python train.py --model="multi-label audio tagger" --dataset="synthesized solo parts of chorales (CocoChorales)" --train_examples=39062 --gain_aug_db=6 --n_mels=80 --hop_length=160 --input="log_mel" --spec_augment=false --win_length=512 --arch="conformer" --norm="layernorm" --activation="gelu" --mlp_ratio=4 --head_dim=16 --fused_qkv=false --qk_norm=false --inner_norm=false --subsampling=2 --layers=16 --width=128 --positions="learned" --kernel_size=9 --num_labels=51 --init="torch_default" --residual_init="none" --optimizer="soap" --beta2=0.99 --lr=0.0015 --beta1=0.95 --shampoo_beta=0.95 --eps=1e-08 --precondition_frequency=32 --max_precond_dim=1024 --one_sided=false --adamw_lr_other_params=0.0013 --steps=3800 --batch_size=48 --epochs=4.7 --lr_schedule="linear" --final_lr_fraction=0 --warmup_steps=190 --weight_decay=0.3 --adamw_weight_decay_other_params=0.01
Rows from block 2 of a small multi-label audio tagger, named by matrix and row number. Rows with one number belong to one neuron. Each number is 500 + 40 x the weight over its row's rms, rounded and kept within 0 to 999. All counts start at 0. Numbers have three digits each. After the name is the row's rms in percent of the matrix's.
Before each neuron's rows are labels from the 100 clips, of 14976, where the neuron reaches its highest value: "top examples" is what is common among them; "peak on" is the class under the peak. Only what is clearly more common there than usual is listed. The data: synthesized solo parts of chorales (CocoChorales). In brackets: how many of the 100.
# fc1: first MLP up (model.blocks.2.ff1.fc1.weight, 512x128), inputs 0-127
# fc2: first MLP down (model.blocks.2.ff1.fc2.weight, 128x512, transposed), outputs 0-127

top examples: note F5 (96); trumpet (50); clarinet (43); note G5 (37)
peak on: F5 (94)
fc1.81 078:497501544543560475444454511558562532504430491567540502515548610498502489554443564483476461496464531496547507482495528448477525532562510480503464510509521449535531545487518536527530451507497508547540484551452483542495529499522411486499468576473499503534607542430474471533554483457547495476490498559492559531532482458533499534515547392474589451567480468511467564490483481558451506492475
fc2.81 082:475484503564446540497490498467536457518503539495426445562547447570464456527508527544598477508513418494497458497466532449554500532564452494514429460455464489611487499429451450537497478535467472562493512507581499503489483497524488423473508490536489480505452562402518476472463500541547528465483501487480526516514511495398479538535484457471462563451508499514539485502443502495547493440576

top examples: note F5 (100); violin (83); note D#5 (53); note G5 (33)
peak on: F5 (100)
fc1.60 090:447410558516493458524507447597498483521471474558486585513444561474511512506516511548458555477484493470487521478476567506488517486554436523419559505531517550472461503474457518455495488500515460516475552523496505519458404541499514461548519510533580574468563554573439476522523470493556556465460436477429575517520485475461509516477512555534534445459473477514516525467485417534478523497550
fc2.60 089:449459525527457488523554540441534452490495523462539481411543519556533531475472441430564501474503464515498470600540488454564540490539461482536502454513392520532467505484488530557504493473544462505514482498533409563495485525494480427473462437510536531495465532443477454480522555536549552504508470462546530501530519513514526446505565440523519475529543437436491473487395507446468482568515

top examples: oboe (100); note G#4 (88); note A#4 (47); note C5 (31)
peak on: G#4 (81)
fc1.185 095:511428563527547512474507533472537548553506458527486533477489451536559503483473520525507511505478453425491499464550491527473582465460505467574545415538525505488490473473466499525528529475455507503477455412489453461523546517437543430533443496542415479522499451439513494573506547499493489474538495513503455407486497381485478478565443509518473566527563519462500482513505592541461461459475
fc2.185 101:497510597447462472428480521515421498483522573522485444555493444465516471500491547443515537478489522512489477484477499475487452515536437464504502555498513524452468502412521479490503512499515484532519468478470470436439489462571455423578528472478536516531411519480490438461500527471506533545500441522470513583510516524484423499593487517427537555433509559474488541381519527510477484492454

top examples: note F5 (59); trumpet (59); note D#4 (41); instrument: horn (26)
peak on: F5 (59); D#4 (41)
fc1.73 106:441450461495497538496526467539504516420481563505499553535487522471496527467478515470492436540500460497518488514509503457536586505544525526499432557497534514548489529554417501452574437551455504519481503563440431439560474479535506542455519558440563407541545436517533476501432510500466557456421498530537521512467504518523437511497432488537492440501502514514481528547470489491397549528467
fc2.73 103:494532550512483425602557483488529468436492490476488513551467545509525472521520570467414500461494552483574489590490448466521514462517499490514505481505441526610428504559510539581521467434479484467483501492521518518523503531487392442501539507439487523527520503465447553570503434526557472526529503542525535443563557466480489511513465486470446528476464446525560532505460493504526503560529

top examples: note C4 (59); violin (41); clarinet (35); note A#5 (34)
peak on: C4 (59); A#5 (34)
fc1.16 093:438443454488444538457445570516568490498510566458477544439473479488511511590487449508501474486508433515525566559481437445528490525513483576563527486495578498522509510562567522454538465482491477412500471499527488532430476471529500460460465554488527543487538492567465516457516474547546511492473560528458479504528412400454531553487512527450563516557486460457518513475476546464528507493473
fc2.16 084:512521532509539491468508473402570454549391446607411450445507508513505503462498492490437488511506486455520472465540540428503507399454517497458477494522488488540416503495425581473485525454442511553576532525559508528503499501505530428507477505518480503541523500452517578433450485495510501481488549403481541477566535490502523473466468504500505514457502507536516487540548531539453503469508

top examples: note C4 (95); clarinet (93); note D4 (45); note F4 (39)
peak on: C4 (96)
fc1.139 086:497522482529449486542496597502561472583601515526479582482485484525527564528527556517514497536534455474467565482543548533539523472547432482527420484491548513523502531515466524441503460518474516576528569470431543568483525513473511441550454546527488489549489477467472530502554569506518485401506489515543456458508497453506486539505488437547511575464494531500517491553560502575500564532505
fc2.139 083:479498523475517436473492453570441501557491556477488518479532533466495576584447559506451498495446521457540529584452438500475461457542501565504457492504543556499539566489460528504495517486444480513539575498526430463455444496499540481536430468421530514549473563483507479548504495501494551507528439478529480528500530575533507502542480455576570522583476470590496487493469527544502439511464

top examples: note F5 (61); note D#5 (60); note C#5 (45); violin (44)
peak on: D#5 (25)
fc1.384 082:465495538437449514533529497486571503438533432430502482545533539454521601472478551462524498501486430447531423455511527516493505537461569484529513492549450520488493464560476446469541465493526532523533512440544566509491507441477522477524474471587583549498458464470498537507481454484444532469523484556517438536556499523467503542531597421455550561532469506480489482506541584522462485497481
fc2.384 084:540545600512480549521512480449479536519541506527491465519522536415459481458519483513500545496568416568463542583521486528574569539570526545468518567485549539406454530448504472512497515508512464449531502518515394486511494513512487511475499512443479492510595447507543526533472541530492481541477534487558474469506526560491451552528441512534538487471526572467453457453523474489504477465577

top examples: note F5 (84); oboe (62); note D#5 (33)
peak on: F5 (84)
fc1.85 090:450507589546553475457455502479580481482523556516456543502538523573520474465464558469473516555454457524534469442454478553488527493501536542515396448527501511474504558466533539429509489487453469497465608464536534486502494461526564484468565475547523549550520500480492549488584527494488520522455530554473517472500507440462513439506577495432528469543553465493536579527486491501463497437454
fc2.85 084:489476444462495449560479484519588517487530523505469457472550454475462505477419501573493442479616538462461546471554487474522428446585464528494508527504473442537551515476566502547468477513507532517431488488492472492485460456530469484426522508554512492517496524515535508471431530518546524550516393501470538484428573500479435546489465572431521461469492506521492451438521472517528528463543