config = dict(
    train_examples=39062,
    gain_aug_db=6,
    n_mels=80,
    input='log_mel',
    spec_augment=False,
    qk_norm=False,
    num_labels=51,
    init='torch_default',
    residual_init='none',
    optimizer='soap',
    beta2=0.99,
    final_lr_fraction=0,
)
Rows from block 9 of a small multi-label audio tagger, named by matrix and row number. Rows with one number belong to one neuron. Each number is 128 + 24 x the weight over its row's rms, rounded and kept within 0 to 255. All counts start at 0. Numbers have three digits each.
After each neuron's rows are labels from the 100 clips, of 14976, where the neuron reaches its highest value: "lies over" is the class under the peak. Only what is clearly more common there than usual is listed. The data: synthesized solo parts of chorales (CocoChorales).
# fc1: first MLP up (model.blocks.9.ff1.fc1.weight, 512x128), inputs 64-127
# fc2: first MLP down (model.blocks.9.ff1.fc2.weight, 128x512, transposed), outputs 64-127

fc1.399:184109125121157149153107115149123123127098123149140088129094088127165119105136164093170091179120149121151140129115167140134125135151156142115127157169094080106160125138111130096150093162141104
fc2.399:149127101145118152123099092152138151076103100131127125111085138108122158122096139149148124109147099093100142124157116092117111109174103132112070111132172156120125127108145125129157100134113124
lies over: D#3

fc1.463:127155162146129123160108119116163106149140120101145120113120102140116121118105157116094137134114133114129163074164131129109114102119175137127156139166152088155134120060111073162132116136140181
fc2.463:100124090146110119135119104068112129111127171149138100085132165120119161126114144097121121113106144090168101182117098128121124158137108128158098125117103090103107145112075163113127096133105134
lies over: D#3; C#3

fc1.475:118147139123148154128166076120118162074159140101103142136148135122129103112144134169118145123097127145180085131097173110158094151074131114138175148136152146146093130137107102120140112173135126
fc2.475:101101091118120112147088142118110068168163147177148153107123095111150092145116144109070128117145146116104174088157123100140165134179106154148148136108183158130110115120126137098132168131115130
lies over: C4

fc1.349:141177116087174108123156122097154143118147172125145117130155136117081111121130094119123145104134144150142131082144138114096140127075097153120141120143149152140151085134085141129164103141105102
fc2.349:108154110133120142116125087147124122088132119185155123108170130089091119090117117108104140134122140083126151149156173155171149118118127160157155140146101121153137142092100083103174105108146110
lies over: C4

fc1.390:146137125132119084190145135111162155115151116148133121135129153135137133109126113180173146145172139155096116153125134065177147088107141191135111142116115099116122098119135110111141143138120151
fc2.390:146094089146154171105119117162112103127139149131171170112149161129097102147155139133134156084101142109112136106123165143141157150136135136193113127167140145137129127147128115121108096132091093
lies over: B3

fc1.26:108161142131127172123141163092112134103109114113117137147133105111155156131156076155114159132142170143148090115145128106132175138130173087109132131156110157090163145069103175093099126167095133
fc2.26:189114123134123120140083070136131126151170134093172098107140178188117099137113116128142151112127110122132176126128076133103112152093135132132122091079125093153096129118160103141098127064115105
lies over: F#4; C5

fc1.504:109129166113100103137103118141126130157086140131141120110054097120168123136145104145144135163160147116144112087094102170158148129124128087146110136132141122146137116118107122117133100153137141
fc2.504:145140092130137110115101138143138119082076132072150142131171159119154085129107153112123094101108101136171137127155148104126055106150101102132119135166128129125128076120181122113160131103133121
lies over: D#4

fc1.80:154108115115138166132185142138143168122133150152099161106128084113171118155124166126113090204136120109156129112149110171130129111162155129117093105139132087175078155136082126153127132162134108
fc2.80:151119118138130126133110160108095104120134173103152135108102130136178122136127127126116101136121151140112149105145131110163058140124076088148103125134135121149112124092180154145120101149113135
lies over: D#4

fc1.420:102159141123144098170118146110143128153125134161137124158101146167145102128068169108174140120117087079128121132135136148120148154128095133119117122139162138093096084161147146127115155144098112
fc2.420:141080116171123130146135104126160130123175124172120105099135133116091157155149096132092114150137147120112109126128123105163134102136180082129138147141115148158143159114147152062134099115145149
lies over: G4; G3

fc1.439:110141165159121158125110102100112123133134156131098136122129078114123096147128137098112129107097084109148101158120169157141112126100158147134122160132101155070081111124119127091108134093095141
fc2.439:115090132126120114139134094136149121159113118129123142095133117115086150133105125147090126184136151134161161117132098076163130138133096136134132092124164071125130160106161138150134135171119113
lies over: E5

fc1.285:115130113113135128163102158153119148078138153122141170172134077101106098157122150138105119129106138133101129096128171158132091122121117152112182154164132147133152122128086100122130111126124084
fc2.285:106139111144170138151137162096127152128125183161118115118166091117109140135133137145124175130150139097104135120137140116146123131082079167105108137090084154131136117155113166106159135115158153
lies over: C4

fc1.234:113133103169101111104133137106170092134142136113126160125102140114145141120084111137160161165086156083116097128100113115124132143133157103118125126089154104149141120107172156150158115105152102
fc2.234:169112121076123092152112110157113138113116141102119140101111163140106106132135112163101138082083135139121125110152133140196141123132140127127109167144119120163140110168161101091160112075150124
lies over: G4

fc1.43:090086118142112146110175150111153101132147142134110137103088157168125086111109109117058129163119139131106097142141102090133128102093127124127109122114094095122107119127137145144109137168116120
fc2.43:155162145140114138158126093118137112123120140134081123135174134140127128124095159138138120156098126111117147090148115175160106124134125089153150112139104153114083139161154112133145105165118138
lies over: G3

fc1.341:102087101169115121126136195175093165117140133107112102160169134094126089119119135113117142117125163139120134130103173087108137106103159093160118128099129138122113097081109155125116130105155172
fc2.341:087161116111152132095140153159107113127122144065122108095115119149166072177132160116116126098112104133144149157135125087088160090097114120119100147121120126124114139111134131106135113114155126
lies over: F3

fc1.406:136112152154153155121142086083115133078127129143124141095098125129129124105108106118174111185103172080117148088111120093123162140144136142115131103153146108116151124099128086123117166136157080
fc2.406:168145084059122163094140136134132152151108106132116187086112113135126110114156158097128108095126144116131090143150116126157172143141140135119150128143151108123119117162126167109152124125100142
lies over: G#3

fc1.502:117155103141117126122153107146135134109095111122095121118126103070117121128137130125117130134150115133079104098115154146138096160116152134138143059168107120091120082150094130109155137156109121
fc2.502:130190141139163137140154121157148142147127132166146112091116128126101138111154118123120111149089101090124123099159161103128141120144072137116122162132096132126090096143139168119127133109130133
lies over: C4

fc1.474:140125116095155129131166065144132138154139110117090120115119158124096121105108166125141107144152144104159138133165122119119159156160135140168123095165124101144091114081102144179097141122132108
fc2.474:095149125124114152119113150104117177123169108097172134110085120126144116123105119090099143070112114095142101081132136075138133133073131108143140145090094093092160124188104123118128131101122181
lies over: G#3

fc1.271:161150111124129151140137112087142119136147107107162124136072135151143145105135120119110104160144145114165186095137121149105157135113180098140114144111172116173121109136097124086140118138120140
fc2.271:138153139134151127146127127105157133167131150140137141147148129127132133151203141108144134103137126102120123163144133080160082165139131190164133149130142130096128118062112126114091124101126120
lies over: D#3; C#3

fc1.131:167064129139095129116105095152104137164105154136118120160131106143088117153096144135102136168095133096132131176142102132103099193112121123106125105129142134133118130141098129111128181123131157
fc2.131:104146131143117140131121176084182114131083160120084099164143137125106115086100095123124110080121126130097111092132142143140125161107113113125108156116108121113161146155134108106124132155102115
lies over: E5

fc1.477:137102133127109126145107134107142132115122141138154116158170129124116150094112104140139196164087100110158140133161143190150108133098133127145145144187144118122144109097086131107179135111097141
fc2.477:116099148123128129118129123082097100166125124131139078139132089068150128116103125103109115143113100146152118153112119164099100131123194142120114120120140162139145134094099130135094133078161154
lies over: E5

fc1.392:163104100129142147133156110115158127125080144135119154167127137092151102127153143121094155113119147099155105156104105147111110135084161141126120115152098093175113094089122164181153116128136128
fc2.392:116136129178127145144122096157084124106123129149170088104131132144143111118112146133106105097113129089127150166119157148102103087169150161138112146130133115147135133128121094101119080129113131
lies over: D#3

fc1.351:111115142155105112129116129112130165149130144136123133119096102113158141138079161136094120118126128086145168123117156135148130169102121143181155107137102150132148123096094145164097123069127162
fc2.351:125185110132116152125152143126183088121110128107110114126124116163163131108100116122140089151129149136095113135145178089108129121118133074103119119129135125171066135113150103121142133123111111
lies over: G3

fc1.233:129135148106114178096144123185137121123112153140170130103126094117097112094081133099141126133122162118101126063097136071136142097148159143104113125168156138158119154131100155133145137160126105
fc2.233:114134137099106140146142158139112115130130109100067165160144176105169102118134181137154169120124136115134103169147107117173137117128113144136145089117116101115157108116132108167141129099091122
lies over: C#5

fc1.313:117122115103130134109136116130167144127148157175111090099101118100153128108155139109113110167133143135125174133109147098121062109125128149147148077140124109135146091063155147139134124167121116
fc2.313:116172104119158153127154108083116146082163132117123133120163128117133128137109143091083082143101123097133093141156145102157109132109139116137114163135100108093155162098151132109167126105134135
lies over: G3

fc1.126:126144148162121183142105110149141146109138094135129153115178123093140144130133123158077169132075163125110144142108150096141143129143195157122120129119105114161107097138178145130132138112140128
fc2.126:099091126142132080091110143120117146115125066102127093158131124133118138178156081135116133126105108176127155148116129155138152130152159122115159123109154134128148153112096118116147134094146151
lies over: F#4

fc1.71:092077120106122093120118125136134118101109098083144155118117103153126152101094142133094150137092153136120104125129112125166142111130153126168148156101101124130106166128106164158124152099096145
fc2.71:105106182163103109136140126143142167139101116116113098131123132113128095122147132175125166123126138121146131101129118122118155125124144116143157081149117149101181134105149124127162099144096189
lies over: F#4

fc1.62:111154102154143145095133095109129138119158131113123117124095131143088140160122076106144159121141154110130132125125164136158097076183143152090118111141105164142124156156117125212142093189161075
fc2.62:139100121121082125122102171169136083153157134172112126155114146136154124090130093165131165108144132143139083134077164127126106179131093133151114097167094108123117117118164087124121118102144108
lies over: F#5

fc1.316:155159131075134127133135104121098113148143139109101142083096137153112097129132121113140132135103147141108103122144187101173144118148154167113128122156114136133135138132115134083141126135092128
fc2.316:067087122137144143102107144101127134110115098117158172118169163106141134130078087130102124165123135123144119104095088126096169132067136091144152136116113109105150128136133141156133169096143094
lies over: G#3

fc1.176:121149119111133152093152152120105103153146115159131139134129111132104130164119178139135112173085114115152097147144128133117114126077158118048117136197094140146117153136076141100101124102101140
fc2.176:130158127139126115108123096117181148153107133139122161137131160138172126117114088117103135099143132114123206134138165118128152163113147118167123173128139153183140132152122095146114151133129107
lies over: C5

fc1.312:141114123137147123146108147162116152081094103151155104104111137082111103147125130153110126149130124152114157128091145081152169102125201117113110089108092085136167119124110103110152132126137123
fc2.312:125130138142109119113147102099129140093152090103158156150177109131118118153162106137124125114066134134122103133148149111107117112151173135144154147149106134145150137146135159122148124075129173
lies over: F#4

fc1.435:119108122121126128096136137147169123103119093094103146119092119128124108155136099128120091159145149139139153103103165163134111110107135126155139132112109098171127125185157156156128128119149146
fc2.435:143132110125171133143116152134117117152141159143115141103132118159192107167170117146113106182116112139123149151157065134079147140082127118145136162132186136112120087098115087109122105130127100
lies over: D#4

fc1.157:135107091157111166154158101134108158101093148134141109122112107115128151109127101103106162090103148094129149120100139097155140118130119166093106083165126085095126132105117114158111109132140158
fc2.157:133165116129093131084145153140131119125124114149132138121149163116061141115128108150139159119143152169148076128112055110148125125163162127122074099109136121142112146092095112148141129126100135
lies over: F#5

fc1.35:117090137115145109081122154143118120142132115150135132119114130099108120160106106156152144118116151142120181110117164124135109156129157125164139121111127095111109076141153063089084159135137140
fc2.35:118103131149113076118135146116105114122126132110075136185117131149164120106131129119130095129098076118127092131108146110099121096112111128138127157125104139150127166163146183164155098109121137
lies over: B3

fc1.508:117125153145109095068123154152159111109143120115138144153093135123085092099168159112148129160132118139111100112124148100142129146131137127109088111117151117162164126126185123133143143078135102
fc2.508:173185090140140128136160088091117117145080141123072139126095087150129156098129144150155149127095135120106136129145106156128119145159154114121164113134121100101112114160101112120162120114120100
lies over: G4

fc1.136:109069082147146155134119157165138144105117151196146133168108143130079120138091131113152144120141116118138091147102139130140112149123129148129126087107114097140118094113111140157163135137132148
fc2.136:146096148138143157100169126116117141114123109153095104098112141092092114111111086142179127073150116137086097097091092161127153150126103129094088092137076118148141169135113091140127099152119118
lies over: F#5

fc1.338:108110111099152131127154126099108164112127111130118118108111108141097099152151107104118100128101146128106124097137124136118139176127113166143112116154108122100147113134107165166126154107109151
fc2.338:124112155094130080115101125140138143118101133111163146113068190119160106138138193122144141145124131104120138139152121101068151146163125102123127145106151153143155140135118094173149174160103113
lies over: C4

fc1.107:144124128136134193096131136130170095123059150134063130166130143150130123104138131099148120174109163156138095100138160122104157118107142107100111098131145127124100103121101145105094150138143132
fc2.107:113110146138092154159144143137168147105130119113125138168132158134147086143112133176136150137116117133169141130134140179121113169111144150123133151132093122104114172144112130111145106143104171
lies over: C5; F5

fc1.64:138113142173130139151175147107138154115123122133131139089120115098123130134122185162149157130136159157138101089128127152160153082154135116135161151118059133122137102132129165093183135124139155
fc2.64:148107135120147145124102118077114116108141118117111104115092103115115167184139120128147127119108145151170164116121150139139131144167114100145113146131126147122096141119106109075122094102126108
lies over: F#4

fc1.179:147145123040058117139118129114142149128146121114105080144119145120120121107101100081150146134113097145130106117126167087152104162120106118114122111135102129143107083121147138129098121163119115
fc2.179:107095120145114118097125122078107105135105150153134145091151123120141120111149142164122131110078123141142144129113090100088138116090124067148166164098118137129132154115111106146111154082096125
lies over: G3

fc1.0:128200095102108134136112111169130152133144106153075148120108138126104106113119144175118102111124098140149118155175159125179108099129080155160090178134131162131120138120149104107123127153116157
fc2.0:106089142138136169109171141124112095150114148124139105129172160103157178141116145057146118120143151135124174128114137118063158157124093163141182127089122122112136140119154159130085129141152114
lies over: G3; B4

fc1.329:123138131118110112125129098175154140084127167132138131172173078151141139194128156149125163110139130150110098122093138143097124116112090132129163141130093157151126121116153151169119108127127093
fc2.329:098123119171122102143144150134129105133115130085139090098114154095106126120151130087129076142108156107120126123121113127098156149077120120173111115102105110134141116135132101101106128132164151
lies over: C5

fc1.33:138105178123149139134162141116148122128124113098119145083086137111146098116143157135136142143127160140098123102147151128108162135116101079081090110142133142084093150125106163138162146143128116
fc2.33:142140145111156108133126157134086115147135137145189144118135156165078146107166145116144096148106093103094108132117110124178087101130104115154132152110138146156164123109125119132094146129120135
lies over: G#3

fc1.335:092128116106100143120124093136059140124147172137130132110122106131129133112074099120097158141124116129155097146169093111145105148067137156088104103194177104132139116105133104135111148134110132
fc2.335:128114109130104149089081116119120118134134160122108141136120103139103157105090093093127108115122124179105109135175133125130109123095106138154160143125118119132128154149103110155110146140128089
lies over: E5

fc1.332:092163108121169143143158148141098154124119132149158137146156148150141105131096104103175146122144087149134124092134121093137133126135171157107140129130151104125101133114116102141119088089122091
fc2.332:116113117119095104115138137136158102139082098130104150083182176143121126118139106118094132155138129121147107163111116140167163147124102116159138131146132114086123176124120122129108135119154124
lies over: G#3

fc1.309:140140107099140129183098139140114166114148112141109140114158106131130110157106124106146135106093147132135115102092097128123140108122109129150114089139146135144133144141130165183133110150099137
fc2.309:139175148150128161099159134153152134161129131147130139119118192153101159099131117137164099100141134096098162157129137140129094139156108139109144133140135113115136109128157128108167185129148113
lies over: C#5

fc1.379:144142132121174093117129083137124144127132140114170150136071153093104143132129102150124157161132085130152141140151170134120145151082097121146123140127116141140155126090167139133113107158170079
fc2.379:109124147100127133108169159126135130137110141146089135112156157143158116148134136094157153060140115163111088111135169118127167095124094149104141154155107150091122153143113134139105140091140125
lies over: C5; F3

fc1.160:142095091108102155129128114172091166164124102118138102118130133071154084133093146151151129128168103151125135119146158147156101129079101119141154138109149108107142071075121121094128108082113130
fc2.160:085160108115116090123159143116131129130135178126127128139164128128129140177134144091147146143112178113124091163137128053126133103169171123086138160170118161126136174127148110145112180147113111
lies over: F3

fc1.147:136169125118118117122115140135145113166049157083175119120095131125160113094136122150117132155103124101148108111173189123152106124141157116117143131173136075106141111100111132120139122091145128
fc2.147:109133113131117146132151124138091133123108131154108153115126125128101197083102165113172090115146130108109156153151126173145171179106138180157172136125124101154119123111106157158126136120089109
lies over: D#3; B4

fc1.343:129089121085149143135153096137150111124111144099168151119113130137113116136095092182144133081106142132101103151090137113118152128150213145182152133124101118116111162127167132091127146117113131
fc2.343:139129151184141121121095145130153174118107105105134079163138129154105120120161114156133127143126120142181124137159152136161156163107147116120130096135107139119140093137095154171101142142130148
lies over: F#4

fc1.148:164120113125121137162137151195108168123139110089129104103112085131113117126097122148128139131090128121164108086156171130164134145149167103089173117137112166086151103147108128140159102114138113
fc2.148:145114148117088107113091127116166157104138156130102142121148116088123102153146122126116164147126141125112128087108140126147154135143141148130141175154129139132151095138125124107134159083112142
lies over: F3

fc1.274:138149127118186162127108159131136150088131155091133119104117143108113086132121116158080170128101129099101139129136130137139145093101154099112126136099115163128130093089141109097160124094134125
fc2.274:112129104140115129165161137166088158153118112122146127094125096090098121151088112149118125163104159119121119098095137127119163119168139133144157163176101131135180077136102138107129106111092129
lies over: F3

fc1.207:121107145112133111113161102153122114147102111097107108108148139112172121129117140141171163136140117145137151090144131134156150088120157162145136158137116113122087138120124142141160136163120114
fc2.207:115108108102103109150122133139109109130154153116131109124126065131078104140125165116101117145116110073101128155144130121118116152136139128117114124154144126104186133106176140138129141099094137
lies over: C#5

fc1.256:122123144106121132134152117164165138108164145089132103097141133146153160149154106104130169157145100128137130097138136141171137136123119144097137076115124120145113135133074150119094116137164078
fc2.256:150137145155156116117117076110147117128128157119111157121144137113117142105092163120103144136160130103135133193128131124106123136097127127134142113091146160089151136126148108131122159124121157
lies over: G#3

fc1.185:142077133118106142108122118154090141128114134116126116121091122091151107111156085117135141107139147121115107142169115098154134151108110158129111120098104175108171172110078185145112108128116074
fc2.185:134158155128151151108136137131185111124099132149118114090154109159095121110089165153128119110123106129158109099142073127122155093181110108099118140111136121120079101100180088140135125126147187
lies over: F#5; B3

fc1.138:126091111114101125114125088160161093137121162142146096159099130079083154129167090117123133180158139139142124114139131135158105091144138124156114083108200153098128122071122107131136102139171141
fc2.138:119138109140164114145106142132119162083112119123099164111115139187167095141102157132146102127095141102085154135111138120113120156124132140115144202143116065112137102154115142158140118109066111
lies over: B3

fc1.467:110093141157091131141095112135146133141148119132122085163127092107108130091110149110148157174098110094113143145091148154143084124142105149114113124186163121105158116098145148117156153143118116
fc2.467:098123123107081158102100082121118134122126159106090096153141145118109125144115185131168168111094094116125151164129117104135128145114121127119120116115112110164152136111161136140134125168143118
lies over: E5

fc1.451:118093147113129132125090081128145185102125120118141124140090118116141088149108134156110133120158123135121150126127156114133120101115084118151103132167128132148179120122164118138108109067118172
fc2.451:127126085141117111132118211100162113164123137154125148135120139143109160138149111128118127137100135139102123129161151131105140176107188117120145112146088174083124134150139128141158157121116108
lies over: F3; D5

fc1.30:150140085151157108105124152150117091109066132165119150102075099106130138129092156139120146164116145133156132127096097108101123147096168124138122134122154158114131106110091124125119126131158105
fc2.30:120138144151124128141097144165138141117073144049106161080134133144140112123135123164119138157194129144155112148132148169124135114117087081133148118166118107164115156096168139126127074119101129
lies over: D#4

fc1.426:086095142112124124166138187090132090137094168120133157122117142121095120107127119117117127137123151135118120145125119151144097140160129119147078177107142141103150134089137142146139121117120113
fc2.426:140152135134117132146122122160149135151116106110159107093106148126120146111141130097165149118143150133146126107189162150087147161110107127143131141090153110155127118125123102113189116135132176
lies over: D5

fc1.295:121118148117154141136129162112109135129143142093144113146139116111143139087118102092133126137109111119092135134124162154112118177147132133093131165108138090101133139081119102162173115106132138
fc2.295:111128121125109090139113129113129129140109101088121150162141125117116128140181179133138110158158175175188164175190130166097130125093131130140148127106135143109133134106081145093092132110131148
lies over: D5

fc1.56:132103121112119163131137109133121107151125139130170118133118103105144122128073114107109124134140110129192102080115105164103170122102116135128121091115083119122120171107088143142148092089169115
fc2.56:116127135154107119138106128116087148082137132107059138105094115134142133153133135155135114121150151152146127156124119135125130085102128120111135102146149145110131105137164111106121106126159134
lies over: F#4; C3

fc1.169:131116091181092134133150093161137162121164173125157129165119152128167149119101146139166147129087156099146109124112140114087097162126131114130096105139092152110148159162159148148146161103137123
fc2.169:125099163115095101148121127100134112139102114104093099130094165144084097082130132120132124159138121172150108153083130140133181149157140110147166114100070140135092127131123108130118133141104137
lies over: F#5

fc1.361:102137117126084128154137116155164099138159120177095139178166116118183140153110170143153109153133115098131117137141171136131118176132085123141095124127138115106093127148105082157112136164080130
fc2.361:128136121145133120107132124128142123147139155140135092131105090157112156123105095119105107175100102200097121183140116122140096117145161115113139153129107171146158140113106144073123120082171130
lies over: E5

fc1.133:138095104159084099107114138100137114122132124104107122151139130130123147118105132152146158124120120105128114103115084145168089111131152146089089154125163113146147085161145140098122117120116157
fc2.133:154073141081151122149097131136113111167108142079155172135164128081138124076095103115125124111123153115104122138183085133113119146129095090132082149093126093154146115171166127117119162132140175
lies over: G4

fc1.476:131170117107114135146126127125142086116115166144106148117122105082109092118124087111141110089119108153138117160123125097147129153111095171135088155169140130175120141129120122129094094113113132
fc2.476:154126127104133150121108131120134127161100072081131096100129154093130182137119108101121110154121128120144128136107130143101100142125122090124147098066152126057116158129154117155138180124153067
lies over: B3; D4

fc1.251:140103113183110136115138133166140110118117157114122108096122137093137147148169142097103116133166155139116106155089142099171123114102142142108138072090168154163125151086115129100106107159156151
fc2.251:113153129095165110151105147125136131156145097109110152138115118176158100146119145117141174124113137109136138089167121093119123145148168146126088155169105103075126122184121130128160160137098116
lies over: B3

fc1.428:118059148126125112130123103143140134115110154137115101132080139149117130143130157154140155168126103134079115140098103139130123114113087118085134150183120130172158157130118167132091136132133127
fc2.428:148169116121118153097106117134175105116147099091131130148166139139129107130120137126134161126120183122124139125132125088087123083146117096127109137081112162095104119127137074140138111161125103
lies over: C5

fc1.158:131140117164085117153147125095110092161102126123140125145112099110105154127128119118158116119113139116098083098149189090156126166108203131133093157142109108131111111098175105096128138107151099
fc2.158:127118121095153124128127107127130103121092108106096161106100141115095133125144157138122131124155114081141167113117139150148137124135139113149134141133146066130104155130151161171134119143141092
lies over: G4

fc1.412:133075082188108078132146086120108083123110125154102122127112163120109146108179086169113144152094121114113123129162152105091140158117116102131153134125131093134118163085174105104157135128131099
fc2.412:102132153094151117126110144086146140151146160119120111129137102162095103133091176074117107139113167111147127163110099125179102117119118097130111147127101116151181082173119131141114115106159149
lies over: G4

fc1.41:110093073159113109170122108136117132175138110091154120106082151149076113122112100102130129104122110118148110128142136102187164130101149119117112109170108121122134108129088155121115103106122094
fc2.41:114160146104147142115098092105089132082140154118134157119139147141147141143100108105149102138119147133119136153101145098056121127151102122177117159128149131129083108142143083147133134122131123
lies over: G#3

fc1.257:138147104135151126135170157170169110110181125110159136182096127093067140155167087091151118136094165146157104088140137147162100132083139126106163138127093104108132115127111134107122102115117154
fc2.257:114130126090104078139113133143138115140121127171161125155125158127091127098122154161134138123140124079104134109115103109148118128130132170159122112143119144142125106143081124107162148153177123
lies over: C4

fc1.25:092093115102103161131149127100126103139134160128119110151136114151124086162145136162119146138118100130066092093181091163113133101106148151100126116099166157131144150132106114158132120112118114
fc2.25:124124123139118067112146115187151138152119151099118124107098125119087118161125131108133087151152110127140140094126125121155112157153170091125064109143132158128129111142123099115102159137117141
lies over: G4

fc1.292:148096141151119161158126129155146105172162142136096106111108078099129148099114119174107138130091110093134104142152086139144119117081119143104121118147141129131163109114111073142097135155104122
fc2.292:116139107157163134116087137144126150147109144139134100135133136132128105069093144109129104131143093150120121161121144155093132159081145099139122130166163144137160161104143130127137180178132125
lies over: E5

fc1.287:125143100128112120144087154135138136121113153147133143141138119136114150143124105127185140108165133123126092103162125090192107081105152151084130103118158115120096150077115110134137133113137108
fc2.287:145098137114158127117152146144086137105133147154106159111146181161143141135105112101110151141127136133099121100127161120149141126142143190096120119115134132096168166140094138150153137150111143
lies over: B3

fc1.72:161128112099137140133117141131123109141153153159120147127151175134103115131104166149126164154172155149139102158081137130175138115116161158094116157119114103136137093123165112156116168100125167
fc2.72:109107078129170124127170117147148132127102114153125126139101122097163118148116081119162127092106125119064172094138122088143104124168137132154104133164110117109104167145084117171136106157130098
lies over: B3

fc1.201:134149103139135079095105103111124080160150124096110112155130132100158110139097181161124116166136159137117120153103145112158126122097124136108115096133116180134107150131145183111127146151122128
fc2.201:096096135103126152149142150154134113112104125175162171133135134154113143146113157143150168154140121113124179082109120155088129115142098088153157141139126153155164089127138125102105124122109125
lies over: C5

fc1.457:180110108146145106088135138159162160108123110130153109144141128111070103120159159121125160161094171162152120117089090085131151118137110119133095127130149137150119151112102140096145123124104134
fc2.457:119100117121095114160146117112109130170147127110137134139115125140168140110099155150123135121116113141123134108133154158087110130149173166111140127125142139063150074155154152081145104094122132
lies over: C5